From a checkpoint of a small model that answers yes/no questions on an image's attributes.
Data: trained on regions of photos with short descriptions (Visual Genome), 101725 training examples.
Rows from block 4 of the fusion encoder, named by matrix and row number. Rows with one number belong to one attention dimension. Each number is 128 + 24 x the weight over the matrix's rms, rounded and kept within 0 to 255. All counts start at 0.
# q: attention query, key and value (stacked) (fusion_encoder.blocks.4.attn.qkv.weight, 576x192, the q third), inputs 0-95
# k: attention query, key and value (stacked) (fusion_encoder.blocks.4.attn.qkv.weight, 576x192, the k third), inputs 0-95
q.59 [132  99 154 116  89 103  94  81 137 113 141 166 134  82 114 138  99 159 121 134 144 128 141 104 133  89 146 136 103 143 146 164 137  77 146  90 113 130 142 101 128 117  82 159 145 121 142  79 153 105 124 117 152 147 147 147 108 136 161 121 111 147 147 162 125 107 165 103 143  91 128 132 123 152 147 133 109  93  94 149 119 127 154 116 113 111 118 164 110 158  89 144 155 161 130 153]
q.60 [123  98 136 127 100 118 112 102 134 103 142 169 134  90 120 139 110 151 148 156 141 117 146 114 126 120 117 147 108 128 137 170 131 109 133 114 124 152 146 103 110 126  96 155 138 143 123 108 151  92 115 139 131 127 157 158 130 125 146 120 110 149 153 148 132 119 147 100 142 112 134 128 124 144 142 112 128 111  91 110 118 114 149 122 115 103 126 168 103 130 116 129 101 170 104 172]
q.61 [103 146  77 127 119 104 112 114 129 122 117 134  78 133 115 127  98 141  75 134 143 140 136 143 103  84 139 135 129 124 146 129 146  79 129  83 121 132 128 107 127  96 107 143 152  44 222  85 124 161 115  42 153 130  85 126 114 157 151 125 115 138 145 162 134 118 149 114 137 116 144 137 154 154 114 194 129 115 131 216 134 107 132 101 137  95  94 119 134 148 119 201 185 129 129 117]
q.62 [128 148 110 136 152 120 138 126 116 137 111  99 118 155 128 122 124 127 118 122 121 126 109 144 140  99 155 128 140 141 113  92 112 148  89 152 136 127 121 139 155 143 135 108 130 112 149 148 117 154 141 106 124 129  99  87 144 125 119 156 132 113 118 118 104 124 118 138 105 148 115 112 130 106 115 159 136 156 162 161 149 141 122 120 120 122 120  87 163 154 142 159 143  99 157  80]
q.63 [122 118 124 111 101 105  97 111 126  96 128 145 120  99 104 122  91 159 113 154 147 112 156 112 124  99 143 155 111 162 138 173 131  79 109  84 121 157 145  95 117 100 113 154 141  96 168  57 144 119 104 100 136 142 138 146 112 140 156  99  88 145 150 152 130 111 149 107 149 117 109 118 138 161 127 149 124  96 108 150 101 132 147 103 144  97  92 169  98 151 105 166 154 169 118 143]
q.64 [126  67 123 163  96  72 163  89 182 190  50 165 181 184 112 128 156 116 129 146 146 142 176 114 198  77  64 205  42 144 166 153 126 127 152 167 130 111 164  87 156 117 128 172 164  86 159 123 190 160 104  98 171 113 209 120 102 130 180 141 130 182 167 148 104  89 158  28 125  84 115 147 162 149 132 167 107 156 151 153 137  85 150 127  41 139  66  91  93 188 117 168 128 123 128 100]
q.65 [112  95 140 146 128 136 130 102 141 133 149 146 168 108 120 130 137 111 156 117 145 135 112 110 131 187  95 140 108 125 133 150 136 108 166 154 120 138 123 119 119 135 158 127 149 121 137 179 121 154 118 116 116 107 163 110 108 113 123 119 159 131 127 121 105 166 122 125 181 121 109 109 139  94 152 133  96 141 105 127 100 108 149 152 109  92 127 167 115 107 127 141 132 127 133 124]
q.66 [113 180 108 113 164 167 105 170  91  86 133  73  98 129 123 123 101 132  97 155 117 151 117 178 115 155 162  97 177 137 113 115 141 131 106 154 106 130  99 141 123 131 104 106 113 145 106 128 100 101 138 163 129 139  77 136 129 130 115 116 125 112 117 120 158 139 113 178 109 169 166 151 142 140 111 109 180 144 153  99 153 113 123 136 192 128 138  96 122 147 129 104  93  93 126 131]
q.67 [115 171 127  89 149 183  89 159  94  58 196  99  94  68 129 123 105 137 126 122 119 114  92 142  61 172 191  59 209 120 108 122 125 137 104 110 106 148  89 164 107 130 121 103 119 148 109 132  87 109 141 147  87 155  59 141 146 137  93 116 117 100 110 110 146 158 105 210 137 161 138 110 110 111 132  95 152 109  97 109 126 150 118 136 213  97 191 160 146  74 121  95 150 139 118 130]
q.68 [110 166 113 116 132 131 120 165 100 107 131  91  90 165 131 138 118 132 109 159 114 119 122 164 126  87 166 111 173 159 118 103 140 148  71 112 126 130 121 141 141 122  96 110 110 140 108  82 106 120 126 145 144 144  81 152 120 144 111 107 104 111 124 134 144 108 114 141 106 158 154 159 144 140  98 118 178 126 140 119 144 144 121 106 177 126 144 104 123 139 126 111 102 142 139 131]
q.69 [164 179 103 118  99 130 148 120 117 138 102 136  93 117 155 158 130 146 124 101 111 138 128 125 104 123 170 119 131 149 120 119 120 108 108 121 146 137 159 104 109 120  81 115 108 135 110  87 150 134 143 134 144 143 112 157 149 113 146 149 126 110 114 143 188  72 120 109 111 137 140 154 101 139  97 132 144  92 111 137 136 138 114  64 138 130 108 109 122 149 150 130 155 142  84 143]
q.70 [156 132 104 148 127 115 148 135 106 144 115 112  98 193 143 139 142 138 105 136  99 164 146 140 150  64 108 134 138 130 106  89 137 133  83  95 152 114 145 135 122 125 117 127 105 144 120  88 126 133 144 132 139 149 114 123 141 125 131 128 115 115 116 145 146  77 116 123 104 139 135 142 110 156  68 113 141 122 108 124 155 157 110  81 154 186 127 106 127 152 143 124 104 139 104 139]
q.71 [137  67 151 146  96  81 149 101 161 177  95 190 144 127 132 137 153 137 147 109 142 122 123  60 145 118 105 147  72 122 157 158 114 113 161 107 126 125 168 115 143 141 156 143 144 103 155 146 161 155 134  93 127 122 173 135 124 136 147 145 138 151 145 140 106 131 157  75 144  84  61 105 129 106 155 152  68 111 107 145  97 128 121 117  60 109 102 152 128 130 132 169 137 145 112 118]
q.72 [134 108  99 137  93 113 140  96 135 152 119 157 111 113 130 139 142 128 124 115 134  95 142 102 102 118 145 129  89 107 131 121 132 106 158  97 111 131 136 139 124 101 129 138 138 136 134 147 127 169 131 123 149 144 140 115 129 145 154 148 135 130 131 159 126 120 134 105 151 106 107 138 129 128 125 119 117  83  99 125 136 128 126 107 110  99 120 162 123 133 130 126 163 151 111 127]
q.73 [125 148  92 121  91  92 132  97 123 151 113 175  85 123 127 137 136 146 121 105 129  86 128 111  93 100 168 119 102 122 128 120 123 120 161  90 113 139 140 142 136 104  92 130 131 134 120  92 143 137 135 124 134 149 131 133 135 169 160 170 131 137 129 158 137  95 138 116 112 132 108 143 116 150 121 117 141  82 103 128 143 142 135  78 106 112 125 145 143 144 122 133 202 179 109 139]
q.74 [149 192 132 102 153 188 116 170  86  62 193  99  89  81 155 141 115 132 135  95 110 120  90 143  67 177 184  54 220 110  88 106 146 130 107 105 148 142 104 176 109 137 131  87  87 170  87 120  82  86 156 154  83 137  48 148 162 125  83 118 139  87  94 103 149 157  97 206 137 166 141 100 107 106 115  94 134 106  95  90 116 174  98 132 208 128 195 146 169  67 137 100 146 142 115 157]
q.75 [131  84 146 128  93  87 129  78 158 169 113 174 141 119 118 114 146 141 150 119 136 114 118  74 138 107 112 146  93 123 146 143 121 111 165 131 115 110 158 112 155 127 143 146 136 106 156 140 147 164 139 104 111 111 165 120 142 139 137 136 133 151 145 133 116 120 145  88 143  95  63 106 125 110 155 152  76 115 120 158 110 126 136 151  61 106 101 158 124 130 111 155 150 136 117 126]
q.76 [143  90 115 156 105  68 150 117 139 175 105 187 122 159 144 140 153 137 146 102 130 103 134  86 136  76  96 163  82 103 149 136 110 127 136 100 139 121 162 124 139 127 154 128 136 121 156 125 163 144 135 103 123 139 166 125 130 149 148 140 125 142 142 145  95 109 135  87 118 110  76 100 104 122 122 147  84 114 113 142 125 143 117  87  79 122 123 141 127 147 140 155 137 140 146 134]
q.77 [130  74 142 153  96  83 143  86 159 179 114 170 155 155 131 127 151 119 158 110 146 127 129  56 137  97  87 167  81 120 144 131 121 127 150  92 139 122 168 114 139 145 145 130 127 114 162 132 145 147 134  96 121 128 179 125 120 134 144 136 107 132 140 126  97 116 145  82 140  96  74  90 111 109 134 160  77 114 108 148 115 147 129  92  65 129 113 168 121 119 118 158 153 145 159 101]
q.78 [144  94 126 145 102  92 161 103 128 174 100 168 145 146 133 128 140 123 149 111 123 123 146  92 142  88 115 142  78 122 127 148 125 106 134  92 137 126 162 104 133 125 132 128 132 108 142 128 151 140 130 116 121 129 163 133 128 122 153 145 119 123 146 146 118 107 121 100 157 102  81 114 124 129 128 149 102 101  96 139 120 143 115 112  79 156 109 158 132 126 133 143 151 159 113 135]
q.79 [150 153 102 132 141 126 141 151 100 135 115 111  81 175 139 139 130 135 121 132 113 130 134 143 130  72 144 128 147 137 116 108 128 148  52  91 155 143 131 140 150 131 107 106  99 122 129  44 121 109 137 128 138 150  97 167 142 135 154 133  88 108 125 117 181  66 120 123  69 135 144 148 116 167  75 121 164 112 110 134 162 167 103  88 153 169 153  80 148 146 151 134 139 163  84 129]
q.80 [124 146 107 100 160 149  99 152 116  95 138 101 125 143 123 114 102 120 110 157 118 121 117 167 125 118 167 111 184 142 118 127 132 141 124 138 108 132 108 140 148 125 121 124 125 134 111 109 111 104 136 144 143 144  89 130 128 145 108 108  92 115 113 106 135 131 126 160 104 142 170 146 136 139 125 113 184 145 160 111 150 129 126 146 177 117 142 111 135 130 126 102 112 119 141 126]
q.81 [132 154 124 120 144 156 127 163 108 103 124  90 129 145 124 110 128 128 126 130 128 145 132 161 155 133 122 120 159 154 115 137 129 124  80 144 139 120 117 120 127 148 121 112 117 141 123 134 119  93 117 142 120 128  87 135 115 115 111 117 113 130 118 127 142 121 130 147 119 149 161 141 136 122 118 122 162 146 153 127 133 118 129 132 165 149 134  72 121 126 129 118  73 102 133 131]
q.82 [100  73 120 150 105  64 138  84 187 188  64 146 168 166  94 127 137 122 113 163 157 129 168 111 192  85  87 204  53 152 162 144 123 128 161 150 112 114 154  96 158 111 120 170 161  83 181 140 159 172  91  90 162 112 206 114  80 127 171 137 128 179 165 143 110 101 157  53 139  68 129 157 175 154 137 173 123 162 160 165 135  73 164 126  51 130  56 115  98 182 107 153 110 107 128  96]
q.83 [129 109 136 161 140 129 141 110 123 146 133 139 153 150 132 113 151 113 146 121 142 115 140 122 143 140  99 128 101 130 120 154 135  84 135 129 120 133 136 128 125 111 142 140 134 128 138 177 123 137 140 121 123 114 158 112 129 114 128 118 159 127 128 136 114 131 111 113 151 126 118 125 131 127 116 135 114 102 120 136 128 110 124 157 133 133 138 142  99 132 125 135 108 104 133 154]
q.84 [108  89 133 124 142 129 113 131 150 117 138 112 166 129 122 103 125 141 137 167 134 123 133 127 146 163  84 149 139 131 133 164 132 104 124 157 111 101 119 129 121 135 142 130 142 133 133 208 110 140 119 124 121 103 125  65 104 114 115 114 157 143 136 122  79 142 138 141 172 128 132 116 152 135 145 126 104 154 164 130 115  79 142 183 121 122  97 152 120 143 124 121  34  66 180 119]
q.85 [107 108 157 134 180 158 119 164 125 110 161  81 159 114 125 129 118 110 151 138 139 165 137 134 160 182  82 130 140 130 121 118 139 146 132 168 136 130 103 121 117 150 178 130 135 120 133 178 109 108 115 136 115 118 129 130 121 108  88  92 151 120 115  84 120 167 126 163 122 129 138 111 141  95 135 128 111 179 143 121 115 119 131 175 140 142 139 131 126 103 129 113  75  87 156 136]
q.86 [135 101 139 135 127 133 129 104 132 148 141 147 170 117 116 130 140 124 144 124 131 119 121 106 143 159  92 118  98 117 140 135 126 104 177 144 122 131 129 120 125 114 138 139 143 121 136 176 133 146 127 121 116 111 172 115 118 123 122 118 158 133 141 127  83 176 124 114 177 124 107 113 126 118 153 139 112 112 121 129 108 127 136 161  92 113 120 180 110 109 143 131 154 140 159 138]
q.87 [141 158 112 145 145 158 139 173 102 120 132  93 110 158 145 150 145 114 131 133 111 158 148 160 121 113 138 124 159 142 109  96 132 140  73 130 168 163 121 132 104 138 108 110 110 145 104  74 123 100 127 147 142 143 100 142 140 110 122 115 106 109 106 125 183 114  96 143  99 150 151 150 122 141  89 110 165 120 136 126 133 161 116  89 171 177 137  80 125 133 141 115 114 139 114 141]
q.88 [156 149 102 123 125 113 145 141 106 152  95 114  78 141 155 151 132 136 116  92 100 111 135 147  94  89 168 120 137 138  94 102 114 141 106  96 166 139 143 126 109  96  95 115  93 145 119  63 144 139 149 131 138 157  92 189 148 120 139 157  88 106 114 121 180  65 123 113  79 137 141 156  89 152  95 124 147  93 119 141 144 150 102  52 154 142 129 100 146 143 147 124 153 133  80 129]
q.89 [116 165 110 117 165 167 120 151  81  94 158  74 119 142 126 134 107 112 116 141 118 145 127 176 115 146 132 110 188 132 108 108 146 168  86 120 147 133 105 140 127 132 127 117 116 152  94 125  93 110 115 147 131 142  79 143 119 111 119 113 100 103 110 111 159 136  99 170 107 158 196 162 126 123  95 101 184 140 142 112 160 135 132 117 191 142 167  88 137 119 129  97 116 116 140 110]
q.90 [126 149 114 140 145 158 139 153 103 129 128 101 109 177 139 149 118 119 107 139 116 165 142 151 151  95 123 125 160 147 104 108 134 141  73 107 158 124 135 134 128 119 123 119 120 144 115  87 125 127 127 139 142 153  98 129 119 108 128 121  93 111 111 125 157  94 120 143 102 143 151 133 127 156  89 110 141 135 130 121 145 147 121 102 171 185 134  83 114 132 132 116  99 113 116 133]
q.91 [144 154 110 148 137 147 145 156 108 140 135 119  93 148 146 151 141 110 127 115 119 152 125 132 101  75 118 124 125 129 114  75 144 168  86  87 178 131 133 136 117 143 123 116 114 118 139  62 125 113 134 120 136 153 125 159 139 118 148 116  88 101 101 118 160  78 116 114  94 146 128 130 123 130  92 122 148 107  90 129 127 161 114  59 132 179 167  96 128 122 136 126 149 154 118 120]
q.92 [133  99 155 115  97  97 118  86 176 148 110 182 132  90 116 133 123 156 158 110 139 113 115  78 114 127 124 144  89 107 144 144 100 127 186 125 108 110 127 121 135 142 142 132 122 113 162 149 153 143 141 105 114 123 183 116 136 151 131 152 147 157 144 138  93 147 151 100 149  89  82  91 131  99 174 147  79 103 112 158  85 123 129 128  69 107 102 166 136 117 114 156 164 128 139 116]
q.93 [117 182 107 125 159 157 130 148  87 104 136  83 103 152 128 127 109 121  98 147 104 131 125 202 121 119 155 105 186 149 100 108 140 125  82 146 127 135  89 146 111 115  86 118 119 158  92 115  90 103 130 164 142 138  82 122 134 124 106 114 112 115 102 115 141 122 104 160 120 161 193 179 130 156 102 103 201 134 161 108 148 124 122 123 196 154 142  95 123 150 146 100 108 121 136 137]
q.94 [120 160 111 118 139 135 112 157 102 113 110 111 103 145 129  99 119 128 118 141 115 115 124 159 129  98 155 108 160 143 125 129 128 123  76 118 114 141 117 122 148 120 117 130 114 133 107 101 129 107 132 152 137 148  77 157 134 123 130 136  96 116 115 120 168  81 117 141  87 145 150 169 138 150 109 113 165 131 152 124 162 115 136 123 170 132 137  93 140 148 121 118 101 121  96 130]
k.59 [133 112 124 110 125 132 142 129 147 140  91 111 175 123 142 133 132 139 141 159 115 109 113 104 134 128 112 161 107 132 125 145 137 144 152 164 132 114 138  87 129 150 157 127 128 133 109 135 156 181 138 144 103 104 170 146 127 121 116 142 148 132 132  98 157 125 137 104 109 121 109 137 127 108 140 126 118 176 147 118 116  94 118 164  83 129  77  94 123 129 130 120 140  89 136 121]
k.60 [136 123 125 122 127 129 139 137 128 128 107 122 128 119 132 110 137 138 138 135 117 100  82  88 120 106 113 138 141  83 130 103 107 143 145 143 140 104 162 121 140 164 152 125 132 200 103 133 126 190 135 146  95 126 106 109 132 136 113 137 164 128 130 108  87 142 133 154 131 118  98  90 120 110 135 120  61 153 131  92  92 128 131 147 136 134 129 145 149 109 132 138 143 111 165 131]
k.61 [115 111 152 134 126 123 139 144 133 142  66  96 216 123 137 100 126 119 145 136 120 135 182 189 168 159 127 179  82 203 132 170 140 145 147 191  88 167  64  77 127 100 158 134 119  39 122 118 165 156 121 122 155 119 214 178 127 107 144  98 111 141 150 107 205 130 135  76  99 132 187 194 141 120 132 142 185 202 171 170 163  67 133 112  45 110  88  51  64 150 138 110 117 107 110  63]
k.62 [121 124 138 132 131 133 126 123 135 124 124 129 140 136 124 138 120 131 112 136 127 147 183 176 148 151 157 148 116 188 121 150 140 114 143 128  85 159  89 122 130 106 121 132 131  44 151 121 149  98 126 122 163 124 163 137 124 137 152 103 108 128 141 144 176 106 132 102 119 134 169 185 140 147 125 138 192 132 128 180 137  96 123  95  96 106 117  81  88 138 135 122 135 156  95  95]
k.63 [124  92 153 113 122 127 130 139 142 133  79  98 200 120 137 101 126 121 139 154 120 116 144 130 145 149 106 165  93 153 139 140 152 154 143 190 113 152 109  95 126 128 179 118 123 102 100 137 161 168 142 140 117 107 181 164 133 119 123 113 138 127 146 104 176 139 127 107 103 119 133 156 123 102 146 113 142 219 169 137 124  97 121 145  78 113  79  68 108 130 137 111 133 105 114  96]
k.64 [145 108  72 122 133  95 110 113 106 117 155 106  62 162 150 143 110 124  72 140  96 133 139 194 147  96 164  89 181 127 106  69 106 106 136  75  95  90  74 148 130  91  74 120 101 103  94 131 106 150 147  93 155 156  70  75 147 174 123 129 137 124 125 171  41 130 132 171 124 143 203 176 119 157  84 175 188  96 149 151 191 177 105 106 169  87 160 189 137 126 144 134 122 169 145 176]
k.65 [129 150 113 137 147 131 121 122 114 123 121 124  91 135 127 144 117 134 125 120 127 110 128 121 147 107 186 109 140 150 131 123 108 131 115 105 141 144 155 118 120 105 116 126 125  85 165  93 151 108 131  89 129 139  95 167 133 141 124 130 111 121 122 118 149  95 125 146  93 142 128 124 128 159  96 158 145 112 113 215 144 143 124  90 177 121 132 111 161 117 130 148 137 154 135 146]
k.66 [131 129 176 128 137 148 137 135 146 145 109 141 171 102 131 108 147 124 162 104 128 148  97 110 120 179  58 163  91 125 134 157 171 137 133 188 164 150 153 145 109 179 165 131 121 179  98 129 131 109 119 168 121  78 169 149 133  70 144 150 117 131 111 124 173 115 130  85 134 124 116 108 138  90 149  94 104 163 122  74 104 121 123 134  91 159 109  96 133 150 135  95 125  73 108 117]
k.67 [113 134 189 131 123 163 146 145 156 146  98 137 186 100 108 118 155 130 176 112 151 124 121  69 122 166 111 141  81 140 134 167 145 144 102 182 157 166 161 112 128 138 163 125 145 161 148 120 151  96 118 169 104 119 166 167 128 102 134 107 124 128 115  92 204 122 117 103 133 111  58  86 128 103 165 101  90 159  98 115  76  90 136 142 104 161 110  84 126 115 128 118 143 102  99  85]
k.68 [128 127 159 132 124 141 141 121 143 155 117 125 155  94 117 124 142 118 143 107 141 135 120 114 102 164  60 152 109 110 123 126 162 142 121 165 144 106 131 134  94 147 154 130 134 193  85 138 104 116 125 176 112 101 161 134 121 100 134 129 125 135 116 114 134 142 123 109 144 116 113 106 122  97 146  88 105 149 120  52  99 121 137 152  93 153 135 112 113 131 138 103 125  88 143 116]
k.69 [122  97 121 111 122 119 114 130 140 111 132 126 171 114 119  85 117 128 131 151 131 135 131 131 137 130 103 168 145 133 133 142 130 118 171 150  81 101 104 146 151 140 116 121 137 117 118 162 118 169 129 149 122  96 159  75 120 133 116 118 149 131 128 158  82 161 132 120 147 119 136 148 134 112 166 125 113 148 165 103 107  99 128 156  99 124  89 155  99 145 122 116 102 133 157  97]
k.70 [116 125 140 118 123 126 129 103 138 135 140 133 154 108 116 127 119 130 128 149 127 138 105 131 115 134  68 165 123 108 128 163 168 121 181 145 101  96 136 154 107 166 142 137 132 140  91 169 115 185 131 145 156  74 172  80 117  97 131 165 144 133 134 170 109 127 149 121 152 122 145 143 134 112 156 110 117 128 122  60 106 104 127 148  97 122 107 120 122 137 133 102 113  82 164 101]
k.71 [131 113  72 118 126  98 110 144 110  97 154 128 100 172 135 142 113 125 107 133 123 107 152 155 147  70 205  86 165 151 127  98  86 108 122  74  88 116 105 110 168  75  93 125 133  71 153 137 121 154 122  85 132 186  80 109 121 170 111 103 131 132 144 138  87 130 116 176 119 130 149 167 122 167  98 162 156 100 162 190 155 136 128 103 161  80 149 162 114 116 125 164 122 177 152 137]
k.72 [134 101  94 122 129 117 121 111 138 118 142 124 127 157 127 132 117 128 127 145 131 106 142 118 151  80 159 117 134 133 124 132 106 107 145 109  78 107 120 113 156 123 121 136 134 102 163 157 139 183 127  83 141 138 101  94 133 161 115 129 146 138 138 146  93 137 135 151 137 133 107 133 127 152 129 158 118 114 152 166 128 123 135 138 152 100 111 135 122 117 127 150  93 136 159 138]
k.73 [114 113 107 121 128 106 129 135 142 115 138 126 133 156 120 128 131 135 127 165 137 101 135 128 131 118 141 125 142 120 135 108 103 114 145 109  90  83 110 118 164 107 136 117 139 113 153 184 121 173 119 113 132 143 121  89 134 161 112 100 152 125 128 141  73 164 126 147 144 129 106 124 125 140 145 144  98 117 156 113 128 121 129 149 127 108 106 167 110 113 120 142  93 141 168 135]
k.74 [108 150 189 120 109 152 133 136 167 137 101 132 191  94 108 102 137 141 183 112 150 117 117  63 105 160 105 170  86 140 138 183 152 141 131 182 146 160 167 112 120 157 175 135 150 164 142 125 137 113 117 164 109  93 183 155 109  82 127 135 135 141 123  95 215 122 140  91 136 103  51  93 142  92 183  87  79 168  96 102  59  78 138 158  95 167 103  69 117 126 113 106 132  79 113  78]
k.75 [131 137  83 117 132 114 120 150 110 103 147 113  86 156 128 139 118 122 103 148 133 107 146 134 140  97 224  86 161 130 126  77  77 123 117  72  99 124  87 106 147  83  98 133 118  81 169 129 120 131 139  94 117 207  82 106 129 177 120  87 132 131 136 115  76 143 125 160 108 136 133 139 121 158 110 162 140  93 153 189 165 146 131  90 159  97 147 176 120 100 133 171 137 168 123 158]
k.76 [123 119  66 126 117  91 115 113 118 111 140 116 120 161 124 144 119 132 100 148 125 108 155 150 136  78 172  96 166 134 133 120 109  84 133  94  92  95  95 116 155  88  89 130 125  81 151 172 133 151 124 113 138 171  97  99 118 175 112 102 142 128 141 149  78 127 127 149 140 120 142 165 130 161 110 142 153 103 140 159 155 121 125 136 150  74 134 170 114 131 131 137 100 177 154 138]
k.77 [124 135  75 122 124 103 121 116 119 112 157 120  94 166 138 155 111 128  99 153 127  92 152 146 137  67 194  96 156 130 133  99 102 107 125  65  98 105 109 109 140  80  96 129 117  78 158 127 118 139 125  98 131 179  86 114 126 190 112 101 116 121 135 125  85 128 133 170 139 128 142 145 128 161 114 161 165  89 127 179 159 129 125 122 156 100 156 162 123  93 127 145 122 174 156 147]
k.78 [130 133  82 117 129  85 124 120 126 106 148 125 104 145 134 138 108 136 101 160 132  94 149 139 130  86 164 114 165 126 123 135  88 107 144  93  85  81 105 120 140  82 115 130 128  90 157 159 119 152 139  92 137 152  95 111 128 171 108 134 133 137 134 159  72 129 134 160 137 123 145 158 128 158 129 159 132 110 135 179 149 114 130 134 148  82 125 167 111 115 131 149 106 153 148 139]
k.79 [117 129 137  97 123 128 129 133 144 121 132 125 157 103 122 144 131 133 126 131 144 135 111 132  97 163  90 143 123  99 134 137 130 109 155 148 113  78  94 145 103 148 137 142 132 161  89 200 101 129 132 172 128 120 173  82 123 124 113 111 129 133 136 154  95 171 136 112 163 122 127 119 131 104 177  85 108 129 131  65 122 100 133 171  75 118 116 142 111 116 117 105 106  92 157 105]
k.80 [122 138 166 141 133 157 144 128 139 147 107 139 142 101 124 129 153 124 133 118 133 138 103 120 118 178  70 158 101 118 130 126 160 146 119 148 169 134 143 137  94 159 147 123 140 175 103 118 119 113 117 174 123 109 159 139 127  86 146 121 116 121 114 111 162 127 118 107 123 131 119 102 128  89 138  89 104 139 110  55 107 148 134 133 103 160 132  95 124 142 127 102 139 100 106 117]
k.81 [134 135 160 137 121 140 139 126 133 152 116 134 150  96 134 121 132 130 137 113 123 147 117 123 112 159  83 158 115 131 128 149 177 152 137 173 149 139 146 138 103 147 144 126 123 160  82 116 130 116 121 153 131  91 159 151 129  98 142 141 112 130 127 131 167 115 131 117 106 130 139 119 130  89 132 105 121 168 111  92 113 122 134 138 105 146 130  85 142 155 130  87 146 100 109  98]
k.82 [157 114  80 144 141 103 134 111  88 136 158 111  52 174 155 156 116 106  67 147  97 134 157 176 157  84 165  90 175 118 107  65 100 115 130  74 115  96 102 124 133  88  76 121 104 110 105 111 107 134 155  87 143 164  77  99 154 181 129 119 133 120 129 165  61 123 115 168 107 150 197 161 104 170  73 174 182  85 146 158 199 181 110 104 162  79 164 186 133 136 146 154 116 166 137 172]
k.83 [137 131 103 130 136 101 127 117 137 123 110 119  89 147 121 142 128 126 118 132 120 133 129 134 143  83 159 117 147 101 126 132 103 121 157 115 114 132 124 118 154 124 118 127 128  84 172 125 137 131 125  94 145 134  95  89 136 156 127 176 157 119 129 142  81 104 133 135 105 124 126 135 119 150 111 155 120 105 123 199 141 137 129 108 144 122 104 157 141 130 123 160 131 146 125 157]
k.84 [140 144 133 163 123 125 133 120 112 150  95 144 107 134 142 129 134 122 130  84 120 162 120 120 125  88 103 122 128 146 126 132 148 132 125 139 166 168 152 121 103 135 107 124 119 119 140  61 136 139 139 100 126 132 106 170 129  98 139 127 114 124 120 116 172  74 121 135  89 136 138 148 113 127  96 146 141 113 111 160 123 160 117  90 141 140 129  97 142 151 129 135 170 138 104 134]
k.85 [125 152 147 128 132 159 132 134 111 146 124 125 125 115 124 141 128 130 130  86 115 148 109 141 122 142 133 127 110 129 130 145 160 146 110 133 162 190 157 133 106 142 140 126 118 138 108  75 144  82 126 142 123 106 129 181 135  89 154 143 101 120 123 128 195 101 133 117 109 128 131 122 124 127 104 126 146 128  86 142 135 146 118 104 131 164 152  85 168 133 130 114 164 126  85 115]
k.86 [133 125 101 131 126 116 129 132 117 126 125 125  96 154 123 143 123 136 106 139 129 128 142 135 148  87 189 109 144 141 128 133 115 115 118  82 125 138 130 112 149 108  98 119 119  81 159 100 154 131 129  81 146 151  76 122 134 148 127 139 143 132 138 150 123  96 130 144 108 133 126 137 123 156 101 154 138 105 115 196 140 137 134 100 164 125 121 122 135 134 122 143 133 159 122 138]
k.87 [118 124 160 114 130 140 121 106 151 143 122 129 159 105 125 128 141 128 145 111 129 156 120 131 109 170  55 167 122 117 126 176 158 127 144 175 125 109 137 149 107 166 151 134 127 158  91 159 115 135 122 160 144  68 186 120 121 100 137 156 121 141 137 144 141 145 130 101 163 132 124 133 133  87 172  93 118 138 108  65  88  90 125 167  91 144 116 112 128 140 132  94 103  73 151  97]
k.88 [121 109 139  97 128 133 115 115 136 114 150 133 185 100 119  93 121 141 141 145 139 129 127 137 120 152  69 164 132 123 131 168 137 103 160 163  83  80 100 135 155 150 125 130 131 136  90 192 114 147 127 170 126  83 188  87 125 122 111 130 125 141 127 163  98 158 123 113 194 129 134 134 140 112 179 104 113 148 143  64 120  82 128 164  80 131 101 138 100 138 119 103  96 102 153 108]
k.89 [132 136 169 135 137 154 143 100 142 160 107 124 163  94 126 137 143 136 145 118 130 147 102 123 113 180  65 158  88 101 127 156 171 152 132 183 169 127 169 125 105 169 146 133 134 170  98 122 137 109 119 165 130  64 172 149 135  78 141 152 118 129 127 131 184 129 127  82 149 132 118 106 134  85 155  87 120 146  94  68 102 105 124 162  85 177 119  92 148 130 133  98 135  79 127  91]
k.90 [136 136 159 132 133 126 127 106 143 134 111 132 162 104 133 140 138 126 139 120 134 135 108 135 115 134  67 153 120 120 129 169 164 145 154 169 136 101 135 152  96 165 154 137 132 159  89 138 126 152 132 150 131  75 167 120 129  94 133 144 113 139 127 147 132 142 140 110 151 132 131 121 131  94 155 102 116 125 119  73  90 103 125 157 100 130 115 105 135 129 123  92 124  76 147  95]
k.91 [115 134 142 102 115 124 125 109 137 116 127 122 149 108 115 131 134 138 125 130 132 116 136 138 107 151 121 130 142  81 141 141 117 116 142 146 103  60 116 142 121 127 136 140 131 134 103 191 120 112 121 148 121 118 160 101 118 138 103 133 138 126 138 147  85 165 135 129 175 129 123 114 138  99 170 111 124 116 108 103 135  96 128 176  84 139 137 169 109  97 127 113 115 114 159 124]
k.92 [127 114  75 136 119 124 117 166 120 104 151 125 101 159 140 109 118 130 105 141 129 107 159 133 144 102 203  94 146 156 119  79  87 113 103  64 117 146 110 123 165  84  88 114 118  94 160 122 131 129 137  91 119 195  75 113 134 165 116 106 133 129 127 114  99 122 111 149 101 121 127 144 124 173 109 160 151 107 147 188 155 154 128  81 166  96 156 173 111 131 121 171 132 193 104 158]
k.93 [121 131 186 135 126 142 135 105 149 160  95 131 162  90 128 115 138 129 146 115 127 152 101 112 104 169  46 171  96 114 131 157 173 138 133 183 150 140 149 157  97 176 160 135 126 182  99 136 126 131 115 164 131  65 182 132 118  94 137 148 139 124 117 136 161 116 140  88 145 134 132 109 127  82 147  85  94 170 115  47  92 117 135 151  77 156  92 109 139 160 121  87 118  87 125  98]
k.94 [135 127 159 135 123 143 136 120 133 147 129 139 159 105 128 122 144 122 143 107 126 122 108 120 115 173  55 145 110 115 129 132 161 155 127 178 136 130 124 129 114 154 166 126 139 169  94 151 113 125 133 166 121 113 179 133 123 101 131 118 123 134 122 125 129 161 135 104 147 122 131 112 128  95 147  93 110 166 134  53 108 123 123 146  94 136 137 106 128 138 124  97 116  82 142 104]